From a checkpoint of a small contrastive image-text model.
Model: 7.76M parameters, encoder arch vit, encoder norm layernorm, encoder activation geglu, encoder patch size [2, 2], encoder layers 16, encoder width 192, text encoder width 128, text encoder layers 10, text encoder norm layernorm, text encoder activation reglu.
Training: muon at rate 0.0026, 5500 steps, batches of 128.
Data: trained on photos of plants and fungi (iNaturalist), 22605 training examples.
Rows from block 10 of the image encoder of a small contrastive image-text model, named by matrix and row number. Rows with one number belong to one neuron. Each number is 128 + 32 x the weight over its row's rms, rounded and kept within 0 to 255. All counts start at 0. Numbers have three digits each.
After each neuron's rows are labels from the 100 images, of 14976, where the neuron reaches its largest size: "top examples" is what is common among them. Only what is clearly more common there than usual is listed. The data: photos of plants and fungi (iNaturalist).
# gate: MLP gate (encoder.blocks.10.mlp.gate.weight, 384x192), inputs 144-191
# fc1: MLP up (encoder.blocks.10.mlp.fc1.weight, 384x192), inputs 144-191
# fc2: MLP down (encoder.blocks.10.mlp.fc2.weight, 192x384, transposed), outputs 144-191

gate.248:153108099167054170111164094095101115159158144051118087106075142070142107095090144186093096149162109118072139100103166129152131129106156149092120
fc1.248:124059140179115097132136147127140044089162146195096119131198152148133131099102148092098101132091125122137153109133078080108181191100106136161150
fc2.248:177135104162171157180185132137120131157106147108162116155132135098143115101138134175094112144161189134128103081025073130139154104107146180134107
top examples: order Caryophyllales; family: Cactaceae

gate.242:136171142118121163149079120088103119161091147120130139087111065071069143130113153154147142095181113093139153127142105124096120110122097107159084
fc1.242:105104110105152112149184145140148148111160107090127059155199206062150162164101065188070063120160150182069137160128115101142153126145132167105163
fc2.242:154163171093130169117120135149121068086117142178155133142129126166081100124071093091108123167145093145146165137126146108120095166123177110091212
top examples: order Caryophyllales; family: Cactaceae

gate.274:116109126145111160173160159099059095165142158068129109130089120083139132130087103122158151194141088125102093135133121104120172110135139156130102
fc1.274:093129132116155109168192141165123163074164144175063112108155172162072128119151204171119145074164154056101139173176168139115094157119096061158140
fc2.274:134147188154183133116119122131135163125159123137158151135100096122119098175105146109137098118114134087115186149154166106160144121091139075093155
top examples: kingdom Fungi

gate.153:141129128145174099136145146136126165051131135116123131154136113085092206139170121182143116099193144154079101120106136173137130129176146124101068
fc1.153:113143132146101127182081150122142114141101111162180128116123136163064115156140161072152166194139112102133092155098078148138183138157074089150141
fc2.153:097194149122104112101108092199207150100148127060143202140164123201176156102144122129098164118172170129111135095118143121141131125155125158118094
top examples: order Asterales; family: Asteraceae

gate.27:147107157138125086146122107100114155168143117102120121147121142142186108109153112131168109128091123131145145178085098102108111130156146056102033
fc1.27:219182180178162141117118122128140160121063161120121106114131133102079098124115100153125112177139109126133172082133128190120103078099156136173158
fc2.27:054142170090178167119103078084133114101105151129086129117179172051080102151143108105118140152071087127129186121115165138164078110164142145130150
top examples: family: Asteraceae

gate.279:097140116123207134177152123139100155128109090155127130146124085184106153165161145089082121128124066132090097178128145161218127162183173110139102
fc1.279:121105138117164118028141130078192130121181153094100136126105133167173189139162092155090091106134133162172170084114133075127136131102202160123127
fc2.279:113129099090108051120170176105135158115152112205134123146114047089116116081100091138123157165162075120156146152147144136135110152157154131109131
top examples: order Caryophyllales

gate.56:139183134112071113124150112144141112064085200116112191143161155169133083152138130123135059157151094075131179142087117093180115156143105134132141
fc1.56:154106112083178114123147152161138197160173136126138142118164165139048126117147162113173114167157155123111163139100114106145077171135129112103206
fc2.56:150168087146178168142140078169126129155187147090126180129089087086109121093142109079092174075110128143131155176119121120072103194123033086074133
top examples: kingdom Fungi; class Lecanoromycetes; phylum Ascomycota

gate.290:033144142167112123142116089133090143123174113196112154121106083159095154150145118124079150137128120087082162149116132147147123194147174116163136
fc1.290:094117145142113144114149151141159184117141139110154189110168135096128169138152153131113146103123088146107152175128124076172146181084135125139164
fc2.290:111132152039102065177156137183152127144174142160127168106160128072087170113130160089106073161145132116130053130145155170136175102144099162136128
top examples: order Fagales

gate.111:115192116111161124127087159134129169145133146130118166127147117178106116103062060119070159121169095109164116147148108130099099098188159163142169
fc1.111:121073140206141120122116132132110119098087124082082078112113109169111141204148117097124133123161062132151180157134140157153170186120109113179065
fc2.111:131117090067090154112133115162088166107119196109105084113132090112149107134193129114113112136095208157047190123127103070170112101170167087099146
top examples: order Asterales; family: Asteraceae

gate.219:109103171144136094148189119117121126066059163053158103116097115144101160127113102135155102103134187140092091088119128116175151139167131095174134
fc1.219:064145150102104150128076099112044106154106203155116122096089182131128104089165058141135128158104119127147146143202210150094161157090149145104147
fc2.219:156107125121140128120076106054086170112143158197127102144156164130224086113111138199058147085123130114131111167084138154168065140120145187138120
top examples: order Asterales; family: Asteraceae

gate.68:115127100132084126109165157201160195134127090159122195093108141177095166144148139154103157086072108090199141158094185100163140079116218140126067
fc1.68:117102127120114082113115162126085147133105122133130184179144111121149162168165113127155056138142083132094131088040105069179122115158166145137116
fc2.68:068140123143090188078127114085162074132110154107161105112119111147088180114105100122101193123103130160123169119116137088108159118099098100158110
top examples: order Asterales; family: Asteraceae

gate.285:125164117093196154109055156101132151173125130196139103138119141204099100124066138085105106070187108209166157153132103154112097115150115103151115
fc1.285:117110105144163105110139150144180178135095130145071165157099104104117141180133102083125132120134154119087111168114119139136115169173098166141156
fc2.285:101159098100154081132091139171109121086133127126071092128195147074111122121106155150084133202090144133164116095132130129137167122121143127067131
top examples: order Caryophyllales; family: Cactaceae

gate.205:142163154100125175151084174122116139088101091123088121161126068120116171086182117116159123123138103092106118147140051079125164157132146106122105
fc1.205:140255141147115153128137077095172135131080175150086127119105139199159124186175128077135145171104113129114132127158090102123105136190137159192106
fc2.205:171139127079132080143171107134155086157079158152114120126100116145149133122113153132135113134161117164108145088119144130157148131162136124131106
top examples: order Lamiales

gate.238:103157137127049153097139126082114100103074151100154136147155104145185138145163139075089136137121120164119162139146133116135139222160177110136142
fc1.238:129162192108133103154166103080134100093133087145099076075072163057093121104169152142133106123193126135124145173100069133125075039116120115090072
fc2.238:198099128109135096083096142142091201114141135107085134120039158119202103057114122164102133097095136107094140172085093114164142169165134147171090
top examples: kingdom Fungi; phylum Basidiomycota; class Agaricomycetes; order: Polyporales

gate.184:185127103076126079141122093136205058060178095228116137083139131133135175123100152121152121196090120107152081145162147121080134141147082126147112
fc1.184:159136198158134121149114103109099130115096113058091156115126122113134159172178115158122113106082097145147135126167089141135154207124175149064127
fc2.184:115114078087121093138181123135156176104117141100104132105085113102094134128076069091115159170098164080157116084120124146105117157113123101129235
top examples: order Caryophyllales; family: Cactaceae

gate.170:115135176187141144062121156141125163125166151095131134128138110140117141113122098104181124142087158101118083120096151179074103099154187113137095
fc1.170:185150090124102071149082128057165122127096140165196141131155135146202159150142138145128113097132140114135106129106103075121152017121182129140123
fc2.170:077131123129133152173109140093166088097160123114157092130153127124138164173092226148141147103149157155130162101154155128063096098107077197109121
top examples: order Asterales; family: Asteraceae

gate.199:037131091098067147116109136189159122089107152170089134058147137015143126122089123123114109160122157052098124149078127174127123145085125104089063
fc1.199:106182130109117091108144085114109160180167140186143175140070158153108088048109103092126140121149117067121138119136131149133111065071139109044114
fc2.199:160181142110153120176080143084115193138113175138174165187057125128152130156124122111070141116099137094059178158161126053170156224133113170111067
top examples: phylum Basidiomycota; class Agaricomycetes; order Polyporales

gate.145:131191126152131097188100122133141121090109119122143092079154070110114112107144137130125157142122121161161124037139047107085079164126142208102112
fc1.145:123090142119146083030087116128149135143104148139093117112152129186125080099097135087085066163101121168100079120092141106097116125079099169124136
fc2.145:163136132153164133132142151183102104094161112102182116171167140162123084156143136141108187084168177164169188138144152100169173146078226134150114
top examples: kingdom Fungi; phylum Basidiomycota; class Agaricomycetes; order: Polyporales

gate.92:153073054085093099123148153191129076124167121150158107087135082097065120170123145082151108125128181123160079109162133118179096098151102155172078
fc1.92:123155110090155095080125155148138131045107151138149108063137093155134167043127131155124115138150129150139110136136114238116127092137129109074108
fc2.92:106143112125107171087136133105117137163130130107156092155161096101142132173122136127144146118137123091138129121092124101140167157118095180122097
top examples: order Ranunculales; family: Ranunculaceae

gate.383:122140134106145111149106077105136090116134081108103171111155157140180164057168050109132164122074151135140171108141123161136125136164136125129132
fc1.383:131134069186166175164116130133147116128095178134185095120124071164095124103091151130125151135109118085077142126101155158171143124118149114073139
fc2.383:109126114177134035156112146111163127127158174075150194129164156160123131155138118068157181119163100130131093117089135126174083109075186127092142
top examples: order Fagales

gate.5:088124117125121143130088173112155135200107181142143142129123124052088125196147128117127138137097114132167150141185148156086149129109120130132163
fc1.5:129128157117146114162113114149155120114083130104123145123089120184123149149141086158147102138153103154194061195118116087137103122132076110099107
fc2.5:172145137165185128114133102154126104143155124078183176125078122120171078134125189217070125119130132109083157144164152110212092149114093163116083
top examples: kingdom Fungi; class Agaricomycetes; phylum Basidiomycota

gate.139:186170050104142052091125100147159179100165102060086135135076167127152110181108119189144118133163161159140120152104148107170139117155117107134149
fc1.139:149078192101094157109110140135130131138094143128115215136093138072083144160115139118119085122115094147142082096111080115160120173136105163121133
fc2.139:173124126140182086157156117118090109143039125137125085101122100104096125111170144193105106125147133144087122123134062107192102121092142159091120
top examples: order Asterales; family: Asteraceae

gate.368:206180138105134142125122087123158147152152111104106096031080145092150096164160164119155132121072192153102174103178063164187124098092112135069167
fc1.368:084117131156149088132122156047159113175119106140107140120042139172126162139119142117137158180127147118183111134143071183144146153119135121118104
fc2.368:081134166113092106142128114135143170091145114099168101123198114123098144176175104127188122131155096168189150137155155175102102192113120180092156
top examples: kingdom Fungi; phylum Basidiomycota; class Agaricomycetes

gate.44:145127174071146129122134137145062123104156152101137117099146116148040135122161141101112098080105132162132106138115131117116148156105195160105173
fc1.44:091178113074134165129153087136097177105126124104123109093162109089110153107148051160153127171084193102140140100062170106103087102058123144137100
fc2.44:089153102170045107124103142152122104057196079124136125123099151191192143092132178121072145184173160131121142151102136105125093140104096104201156
top examples: order Caryophyllales; family: Cactaceae; text has "cactus"

gate.366:151050114173044144121167101126157100139181138205098145110106161115147196172134109112136114095168209123139114097085117105116151108152128180123158
fc1.366:104148094124125132084182166151107114153148135152203184113076190179181079164182108135121174120098135139087180068084105100130108131127125108021180
fc2.366:157141109125124129099101083154116113147163121167138113170135131102116140149103133131111103128143186131125158167151131118126057145130096095162108
top examples: class Liliopsida