{
  "train_examples": 22605,
  "crop_scale_min": 0.5,
  "encoder_norm_position": "pre",
  "encoder_head_dim": 32,
  "encoder_patch_size": [2, 2],
  "text_encoder_bias": "all",
  "text_encoder_inner_norm": false,
  "init": "kaiming_normal",
  "optimizer": "muon",
  "muon_scale": "match_rms_adamw",
  "nesterov": true
}
Rows from block 12 of the image encoder of a small contrastive image-text model, named by matrix and row number. Rows with one number belong to one neuron. Each number is 128 + 24 x the weight over its row's rms, rounded and kept within 0 to 255. All counts start at 0. Numbers have three digits each.
After each neuron's rows are labels from the 100 images, of 14976, where the neuron reaches its largest size: "colour at peak" is the nearest of a few named colours to the mean colour under the peak; "responds to" is what is common among them. Only what is clearly more common there than usual is listed. The data: photos of plants and fungi (iNaturalist).
# gate: MLP gate (encoder.blocks.12.mlp.gate.weight, 384x192), inputs 0-191
# fc1: MLP up (encoder.blocks.12.mlp.fc1.weight, 384x192), inputs 0-191
# fc2: MLP down (encoder.blocks.12.mlp.fc2.weight, 192x384, transposed), outputs 0-191

gate.375:117136108131143125154121169158098125141123073129143106162116130086176143100181096133145148103121153113185115158125115118143141102139123118121149175134127094123120140137125087111145118142140126103110138144094138080113144122142090148129146140157136131105123164123090136151141128129136099140116123175145113108149135176117104129137133134124164104153095146210135127120116109083109127101106163149124130147119110142129119117142109132143067150142136115168151115104136129148091129122088117131167155125083185121173096135142134138093146106145102112130120132149155070185115081143147096144
fc1.375:094112131163112144160172132172111111143088122133111093133125110072135173118131122149135111113104093163132152131145131147147142125124190135139139158148097113166126107138148120100136165130077137105145129139127152111137132133120131141089121118132109140159099143103104121134191172118097142138121096188171098148096140138106079115110096120154123144190138142131123130124099130107127117120111134160137147087118115122115146101153144103151137079159112083116134176104128161160121149168141163092145150181160125149099113111108133179115131139113152105142136128140158103121103129123099111108
fc2.375:093140144147125154161130175099144168125151139134134097151148163111087162115119133106077117142141085107112104158157149143128110119132161131123090167140110109107196111126149106090120114147141150138131169126111101149090098130072070128120119135152130105111143114153167119161124143092114105135125123147113137140072129134095123147157158157121155158162099119110146133084111112130100116119151099119104146098122103139129120149113137114129156132121132079092181142120110140117109158061115133133093127152140086142099134135137116143178138168118120129129133115156100152121073132153114127114
colour at peak: brown
responds to: order Caryophyllales; family: Cactaceae

gate.195:152104106134149110140113145125149106152110176153150134157129116153074139148100123123146099126121111130158127133139125142154121144138135155104135129126123154111145116150148194117128165133136126067107139129128109115106106116152091143132168159176080122152085116120126192122130128133171166099148180164114150094102115139147102133159142126128147126137151120109146144155113155120125100155113125093058123076098145133151138085152094131104131119081155135106127110140118097140130110134095166154101095140132135139138113102113143099132144137096143110159126107193110155092155124113142159086
fc1.195:123138135123142097110138134089134110103114134195167110179088110086134114126109160136141123077071110128131123141141114132127151157120135103160106097121131142118108141139136078124178103154130161151147161111155135080117148113065147142173119146125136105115103077144124113121185156154123131103088147155139133146102138167114115095111105088146147124145140102153151139114134119122133152097124111149118131125159119129099137071104122112124111181139159154100096138113144067131135117115164137119119100094161128087146131150155158152134127102140121125109135121132098108173117127102097141119
fc2.195:150095136091124142103136094136068104142089127144107153086119095132130120170105156095137111110115099102133169172150134155160139099168116122130109115130160144127143088162097147124130155132165116115157119155119102125124156148139131079154115160137106144120104108161148140107181178170134114133106164123147131122105112140119101124132127101161145107105135134104132127093119118156155145153116162091137137098092103112099097155110155129156115101163138149118129145141108150190118122130153154160114143149134102111113089119198138108090184143124152091124108131143171119152118115116119135103
colour at peak: brown
responds to: order Caryophyllales; family: Cactaceae; text has "cylindropuntia"; text has "cholla"

gate.119:144140130120117167140142174119125109109087098157092117132142154149087115112091123155130135132117062155132149116134098101125130086103140102114126141122140117118163120102144114104116071094084133127145134150151109157116110130144104123136090112141108139123117158138099152118115111107122130149124129129102113149105171135118128099127147141096091066147105124116149138177124117096153144121145082124082113137086096152111122202133141153083098152090165134109172120206096135138124134138092136156161108128074133142096128135116128124115101120140136124150142135109158141158144118113170128135
fc1.119:155119138145121174114108136111116115137148115152107153107080114141088130147116097139122109111123123116128132135177107142118147117096094098127145091128160160083173165157132116093148128096116138150105118132142137122157094149184103104098131107155145136132120148113109152082110140135114134124112149138100103101139134129160150135147091198140094124109101131134169153143077129161095148125125114120165110165150139130129061166113144136164133095108144105117112104146171125132087132141133130119107077122152135161122173154088126099135121106172143176106159118133166116098144109134157149121
fc2.119:111175130154101101144152118122137126138136185153159129163130068104088120097159104095102139105122136123130085125114100090164106127083108102137147102153145123083145118149130137076126153105148131105106121132137151109153135094163121133118117169144109130145190107111120126115128181135151101144122118139106102153148148120130106153127162125109186100136135077122129143148136116126114162109095082127146119105138119124111154149135135092093151149143167160136126126114146140089124093167134125125153107185152135156104105157114112128158125114133135121178177132106163124101150088134122111154
colour at peak: black
responds to: kingdom Fungi

gate.198:149166154114133125114164168141168150144132110093172114132138139134109107127118113157146141128124182110139124113099088110135131085114123126125162154126109147139102171132141156125133099128098134087156131154120154127161122111096142133090147139142118150173137177127135108143173147118087137099123129138118117083147145112134100116163159122108130132149120128159132115143112114132136159110139097076154144108121153162133156150086131125124125107076154138111104094094163179166097127140141081120157120175090140147122114145167161152145142087106137160110149109108162107147095118110193158112
fc1.198:113158094115093111105139137109119133105114152154106153160133122146125090079123111175132104135104119120107116134121110144122131118109119131125200101112123139144081109182082152098132141117070118180150128113164100150100096136106092122090130158160140132108122144125112157106135155101089131107135137125126146114114123171145079061096151123105102137130142159155117117107088172143140101143160094127129133135116140126113137172168138125164124136130115159152090134097152129126135131105125124147148120134130125133098136157155126137089138114103202102148168161126149086119128138169134140111
fc2.198:133117104140119097116124133095140155135084140117137140097148107094116127102134136125134100058149113119119097150160143143153142117131124120101081144146107158114176150127133137124160107105125091133104072114113140125131138156127130135137107101140118173141122087119121123143121141114132136125148095144147119123155109120135101129132108142149165097148138088137182146129183131140160123063093194152108155134099149124091091099161142106150077146102100112101117158107118151136087093128149106132119102135117117137163169151165084129126113163071149094135122116136132103163125116112124133075
colour at peak: black
responds to: kingdom Fungi

gate.219:127100137165141110152117119184092108139115100112161142126166132176108126124094088121111125062163126166166142119136149167096162087107100126097119147132126134091143124149131122138148124135145152116142133130122169110095107156101117153118129151142157160113155123156105131173143097105138141151096155135099151111167142125142181127093126146142152113096093117093111156144142151152143127109133165113135082102163112144089111123170172141129122137072134114102109144109085132117118133140116102159087123132132134085149120168125128109103132130128108116121102143172102081186122134113131129112
fc1.219:097134117125107108091098131146102166151125142100129133144143158082149116169173186158116152114091130125123157112165113121163118122109114130122117135121132149097124119136109176104163140167161117134127129130157139091094092126204112155096118159157155131115153126140121096101082171108143077153125179116120167146152126129090076148112136147095158128144127136128097117128123092108116123123110142147113101179132117141167109147128148113120117131135135092111135168122137149117124146147107110098103123120056113123109088105157121167106132129159135097151121135115105118125112104114148132173
fc2.219:110140162113122105183123122078174118117092150138163142124172118138171128119133131158122146141121167116158118138105107125126118155089092085115103163091145130151171154085118135173142096166096145122133123104137122078140090145158091175126105164156101162124134178108067116124133152138133160093091128100140145164126121128094111153133115120090128127155135178157113113117151127132148120128120154114136159131136124143127147141140169127166130083124099148129125134143116116130124107133143146163108145152100173087143103136116144143087110103141116080091155126134116138109091112126152112133
colour at peak: pink
responds to: order Lamiales

gate.230:127168137148130124067132118181090144097153131157152125142140126121181151107125089159110099104143134079109128113139114108131098117122160165131132118131162100102076087131147154116130105077144130144134156108146130115156117115140118117151132114096118137168151129153139115126133136118100143106151132124138106121165101145221126154130126109122154076145133165106137168113126128109155092116169097083142081099129103158103097112119138130147170172101122145094141156149124120138157140123127169135102100119127146117151171114163124138134146145107112125147143141116164098109127097082131144126
fc1.230:112134129124116111143093142119115105115133106114127172131134122137110195136123107159107131098140109172128160127085139175164103095112135109125144122145113155102134053092155124154120124133092128152143109100154155086159125090129131113141139143089091132136130132116100161127077095122119165164094111083110130094141131094104109112132135144151115111106095108130153149170147091092121142119092169114100150143107092131169124130115127118163113116102144148144127107128113053131164109136107120089137118122114112103132172133144120114114164121074183110130151154123120124154115101140125119100
fc2.230:129084098152082138085143136112141112128112182132103140121167145121137070123087115143155134135111136163116115124148135138170134126136139169120156146099127134142141124121122151144134108122100088126167096103141097093154155137171065129146103133096141107121084147084153129164112092149085153152153128078118116137179126145107136123169089125175141143134186115158140092123112115123101097102107097116131108127139139086150132112133135131117114110137130099125118129146135112152087146162152112138135166139162112119139137101114105109127142149114137125156136115111147110137154137159137070063
colour at peak: grey
responds to: order Fabales; family: Fabaceae

gate.24:129106105132172110121153121077128076157076136151128151167084122110110131103144137132115152154132117130150101141109139157138134126090094125121165111128145097137120139156124118138128090156134120120092121134145114117080151120116113123150134132117138140113103168091129140102154153139101174096128105137168090123081137147143147143112191096116092112117131126131155120111130143087092110131153114125129176097135114128159097133089155118153129164157144096108126103140127056142156122157108144180131131085099126115157141147130138131136092134134153147119110113079112169125088181102144128167
fc1.24:149095101102123111157157110110109147122125138099134148122120155126117134088100141138138130104131106162148169136099167043115139119146140116074129132142123148108138108156127144132129139132099118096110137169129108152104129161100137147107137116137094156123127106060151139112113167116150131150108098100135099126119138172178071147123132156146155138136116106091165152138117157118155124152156123142139126109122147114139107149116137125155099157131147155148077117159198088161144098124138121112118157127105072177130145121135102128088126131145112096087150142132122111164114082154116104143
fc2.24:085155121113172086099104150086142113164093115120138111148113127089144131116138092135133110087096162156106095090123148145115141125132111100102134109145119129166171122103121138115126148092098126127133156119108130174207156157155146120130107098146149138100140104112147139101133091174154148124155113123089087133121116117132155120126119135185136134166147117143152129110110131142066141157145112123102142152130049149135125141138108103101086138114122109106141135104160130125156109134150129125119121149137133149168144112154107138165130150146148161177175126152147110135177138116141103111
colour at peak: brown
responds to: order Caryophyllales; family: Cactaceae; text has "cylindropuntia"

gate.99:130079143175130104101155149101115144146154115162137183160112116148091159055114123109179122128112136136164119103085090139133119136096125138125118129066135201142108135120100144115124113105109132114158107157154097089149144132142104140120153143140133127129105138157147141149123123124101079096101101106134121136179105138152109123141118130099160141136095118179144159139121121138100135156133114173118140126121126102159130134136116097097139108149099156164092135094136142157124083133126144168107118147131136128086129149111117116118149142118122166132160142174162137142131123107179105172
fc1.99:146106111112135095142163129129136120177107168141132114107064181104137136123124128136131158130148137132152129131199112162124133131137114119109136146089143122139111145134087149085169095135185149105144131142107141135114111153106095109103151100117120152160095098105146128167103162122157110142111135151101064116104097094138121166094145165104147142155085107132114097145128070119137135103154115125116105137131118132173136163107096148106108098115137106121092129142143132073127090087137111120136129132135126142159125132106138142106163116105095125152141117103146145149076169135107098155
fc2.99:139098172125078143144145160145121147122142145129134131142109133115127127161175093127096104127078147122157113120148093119112118132126091116141149158081127090122118100113104174142151144112138122117110146117134132124143125146132121126144117112137130131102146104138118131132124104159084125115129096123076122156128109136142108134153160145111115123124114155105084074129138121168144157166111142127093150107159107111065174152090138080086148153121104133163139125131088139167150097094133148118103138133125127106183136125054119158127117087178120078101158083153132129136109127143158119098
colour at peak: brown
responds to: order Asterales; family: Asteraceae

gate.25:146117113157128134120139124141119152087101076187092109184138125108157115140096143163119127117139117179097116128134147100118151147167136175132165099124104121163130104070147140098111073146152168124114179152095143126148115108145185125126138128115137101107108117150109150105171108110113099114128132176166126114164133081101114135159096099124090142132181105121132130177120122115107156131108121161110072117151133122174148185164140152139129149141108109112099094127121143135088123136129141149131117112083116123125111117140100114119145133130149130134134097130127128111117123150110115150
fc1.25:146104108106071143128122134116145175098119129131111140089100132099134141135141140133101173118120156127117147094147119115137173129128127203147175129111086107151097116086084120126125125136144102173155114085127111111121095134129162130137155136110105091137133123153124070110150087099084118101135133129106125157141148096078101151172125107125119089124121136141160118126150135078145128153119133132161120127143108112156106138160096090150130146162105124142105129141111153092126146110107082166132086125126138148126114131132168079129202130109135124135124120138190128147129146149147127141
fc2.25:146091078122199123164111116091131125150140153161089082133147148136134144191102143090162191116095129103116176155139141097101147108122115123110149150118127128154102119120105148085147166132105123175157136130120095105148109186146129113138173157141123122112162134101149116114167120090132127131102153128113151163094162118086146162131121157132112153113147131127132098157146133111104095105160103089146107165094164119121113138136128111152148144103150148134142139116138118124116130128144141123109126141130099117127117093179115123139159107167154108137137129103104121129188124137167128112
colour at peak: grey
responds to: order Fagales

gate.126:144163136090130121149179098163132101100099129143149093124118135089141156086119130127136104123099126129135109115131109147094138124154112111132131158137121152108133097131133075109163171080106159112128125119088118193157152136113147099096156145114158138150093122153115146119121176133107134171102096088141117116161117152128120168129118127112160086124144123150129146128133149123131134152123099103132138103149082152153091131171126102138125106066129128122119102111149153113111136110155133129152121138133086101169154110142145185092186130099134161145139066128154117108111138100105135097
fc1.126:118121104068115097132139134116132168115114109121146156149149074125132096114131111112143114158151133133085126142117119106093140140132078084123124147109156118107126096127167149172181124114122123175146109156128121121166133144123114114111110106152101116135099170135117168084131153103145136130117111147155157112130122139194099138109092139090142129099125116138145100168118144128097075095141118087170086135112141149176122138175150103127126147130123152120149141124123132160100144116126092103093091156143105144107123160171130129098138098152155112104145106142161081101169132109125089127
fc2.126:143127117114130111120142098153128158075114156176139153138140094141140089140106159121137124171117126147128175130144133134165144188130109122162143086095129158089170089163111125105135148095110120111150149137121121163141114122149124120131135113144116137113157131115164166103177124093149119136070061095148155137099106183088081174172114117141104119143102112161114125173109124116149159100110131118148131152164129151138084126152131151162146108111123139130128140104113152121141106113123080111133126132099123103124134133137112129152152128131157121088116108118090113115115118097110097075
colour at peak: pink
responds to: kingdom Fungi; phylum Basidiomycota; class Agaricomycetes; order: Polyporales

gate.176:166142123096154142109116156118123128123147157150141081140083100125130116069134141146091119099110166081112135151132160115158175150111134131099111119103105125129127145102145176157083149125126159127061108127121178136137146160099141120124114133123166130126074112124157134126114103100121180108132084120132106142161161123110120164179147133131123152134124148136151108145135174141144120093107110106137148135112107151099136138130124153104122069143144120124120144127141105107120155133132072161110183129103149151144075107147150095123148124149103108135097143118101089098106121133170155124
fc1.176:133159155137098102135131113111126145175138123114111091120106121188134137108114123119124164154143144136129090145124099156113131096170141168129058138125130118119136117119123085150142122163111071153086104160131106148118128097154141128131097105160098172110099115167156145145151118081110161148101151151126083145160120135141130134139089125128129124150163111137150150094126083091132156164121124139143142137136100087089155137155146129146106120153111113129127193138112150148145134150101134111108158092156094112131104152109109072169118119125093139107083161160145140147127110132147107106
fc2.176:150130162125114121140097103126161096136130133152129101195155091146186145148131149124132133121115184142172079155148099126093114127140121097109107132168145142152109127148114121161133071133116113127102078159129139147111151110093133112141160139166090140115151112122111117141138107100121162112128156191125140099111170152143157119104157110148126115137137193140127135144105100147128101102105122148148120116165128133125158079134141095124111141114157113151115088140119151123134164121080128172087136121151135104136101142145148105143132063107126124136161159129102115145095105097139110143
colour at peak: pink
responds to: class Liliopsida

gate.259:119133108114124152108131138138137118161123105127121067122127137149107118085123120153156126133091111091159150130135128096112098148100106094135108153113166101144087165095167077157149111138172120088113141117107139150132104121133107073146116135135099115139079146124145092157121187076115135123103140072096147156148168123146138142142097142136125119123128143090158140147160127145121149066137118082118113166119138117208102133113122118110120114121158137115155123144129134142108124141132126118122129132118125165082104088119130149125107120110092137130155170134172129150117145086144130175
fc1.259:140137118155128129124131135108110132170084131151129128150131109146104134195093163124116087112119114090133120144132140150130097137144110128095111144150107132163124146115127110148173135165152173103131118135123140175188111132107139147132115162103130110145188149142126112130140162124130120105147154108140131088128111152082068143112146122106087137102159171154148133107060078128132147116128160119121062132108140070145138113124113099110155094109137120115156117142125129111114107157091138096123133148128152120162118137099086118093108105131149183098112110145123176139126162119124142125
fc2.259:115146127146076142108121154140116149124164077116131160135110100129126142141160149134100133097127171112165120095161164129086086130111090171102118103137103116137100146072147164139144137132104141166150128139095165149158112185103150141143159112186132144152179094082088115138164095114126096147155120075104092149120090123177133098167164136095107113107110136153129092154119163161122132120138182124110126144144125159115115108109153136114150114139107155111129116168116156117155100139111133137136114141163106123112136118112119141125121109124125169136135120141123133135159135109159135130
colour at peak: grey
responds to: order Asparagales; family: Asparagaceae; text has "yucca"

gate.189:165109102115138145144119143132090135131141105131145145147102160140138139190117134162115127110132133176116119105100106157128124134178134144147130160079165121127136129141134102150145063095124115119130086114102138126148153135151103157142122122093116159104162177103150118086124094150073096098075074123109159138147151163130129079076100150130153094126153150109132108119114089117136130136128100148107118114119129144114148150099109159107152156075123115124156139078105089072122109141136110106143140143146131073136159121132121133129107129153122152117112139149127090134124157146111099139
fc1.189:163105153143133152160128174173111117114151123161150123141103142121129169150158138146122143142126149113168158117104178133179102088154127121147109156127165163102166151102136144171141081113100087133137090121109141157124127132135112123110133141118144153106155119129167144079155149147151118107110122139131156149122176107100151142097087151107136123111108125142093137113119079132148107145162163115156109168092147146101090106122134100119115179097101111169145130167136137090147105155134136126115139119113156122146151092150147115084141104086113143085125120111124143138147168166111101139
fc2.189:153126133137145153159109141107111115140134161145131134147163113084161113132065121164152103141165154116078141098103132108108090120136163106142132095114164206078145138115153143113128123121114136118138115120138102109161138098150119127126141126099104130126135095123119114158148122094105123155131092160105109090157154104125131148117088137145120069125086141144123130116086111109098109116111128118149134146090120109073115127172114166121116145135140140144103121134150058149117159139131139134186101125141148121137131159151112117102144178100129129165124118063137138080149122145139152141
colour at peak: grey
responds to: class Lecanoromycetes; order Lecanorales

gate.132:108130117142137159108162155182141110102126135165156133128123104135161159104085139120091128113128115111164108146126099148139136157127149110162092155110117140119129132136147121138137186111188150158143153143147134110137123122112135076139128178139114130149122122141110166111093114132100155129162120099139127123136152105118149124116099116064145104120094135126153103135174121110111117139135129116153126094126109154116156089139111150121193138081097116154147162155117152096137150138104129120161108110093148098179142109180141118113132121093149080120128164109164118101108179187140107131
fc1.132:091109115132137172134113141145123122112154099129128110106155102154101143143125146136105140149142143134143152133137122181156164153145126169118122137130099113151112127108161142139128127116137148112086139182162133137156173169140132083157133144150129149114121114083140171082130112161099122136131145110141130119150149116117126082091133101147124174126136118102160119108107124139143103157173107140147138113106133149098104072096089121109151099144119108097143099115124084151163125146135145075192103131096096121119166135112122092135135141066112094083156155090136158152096128109126110097
fc2.132:141110125163101115133114160125149121133211148173123120130147146092099150114124154116130141107128150125117093166128159128144110167138137111141103155125183138110108131107163065077116147096138154124083136124122131137123194157154175085131128121114124147110119107100183132103130118124110109117132149128111149119123139145142143144095135098127114116104110092096144146139122140109141168112141167133121141122198136158168099103115154102153144144132126128124106100117128132121157155124126159127089075136087112084109130165104121151145130114123136077131118097119132114103141141093180104141
colour at peak: grey
responds to: order Caryophyllales; family: Cactaceae; text has "cylindropuntia"

gate.308:068149124123123151146159122123144134100142151091113080123152115145154086126142155138103118107124122145150104104124121176113145151121099102112117125105100110113152159121140145117148122143137132137133174105117151152155082117109151140114128168139100147108120101146140155143118141103147136119138099105073157121095128135138164143126145056106131094133133112128155116097110099125145120135087086097088168126097143157123067113108127118109123113162094159138164103108131116144158130166098132128156158169101099122162146125097094083165165145145173124142137131151164148130188147140113113128
fc1.308:129105102130105131115135114123141091131136123164172150130114126091136156071132135121149118166102112126120130150130139139081139103156100184145129133137135153158088101119145142132113111100070111095110098098108165080153135118145154137142056095147167146122124086189133127107102144124128177098134102152142134136139116133138153083141120194159108087129111153122107119135130106121088103107135124144105122159148161141138144144128116120126126132156144140106139157192122121140093165119132131111113115111158136130119104097186110169135142120125134162107131134117136114175110120144180121120
fc2.308:098081103148116162104125146112145138142112147122119140130104133122145116161162159100135107141152177121157117113183076110171122129109086164149125126117111172109125168091149144142146120099126110081109108114123120138113133130117163114075133132115134095146129144124113118134150122116140132131141110132108148136112114149125127111114145154147105162070120110177107158127167174119146110145134124117138173100137096154128142122161140120173085108052128137162151084137086133120113086115159119084132109095128072139123108154130130136170132138090167127173134157106150133151149145141112129134
colour at peak: pink
responds to: order Lamiales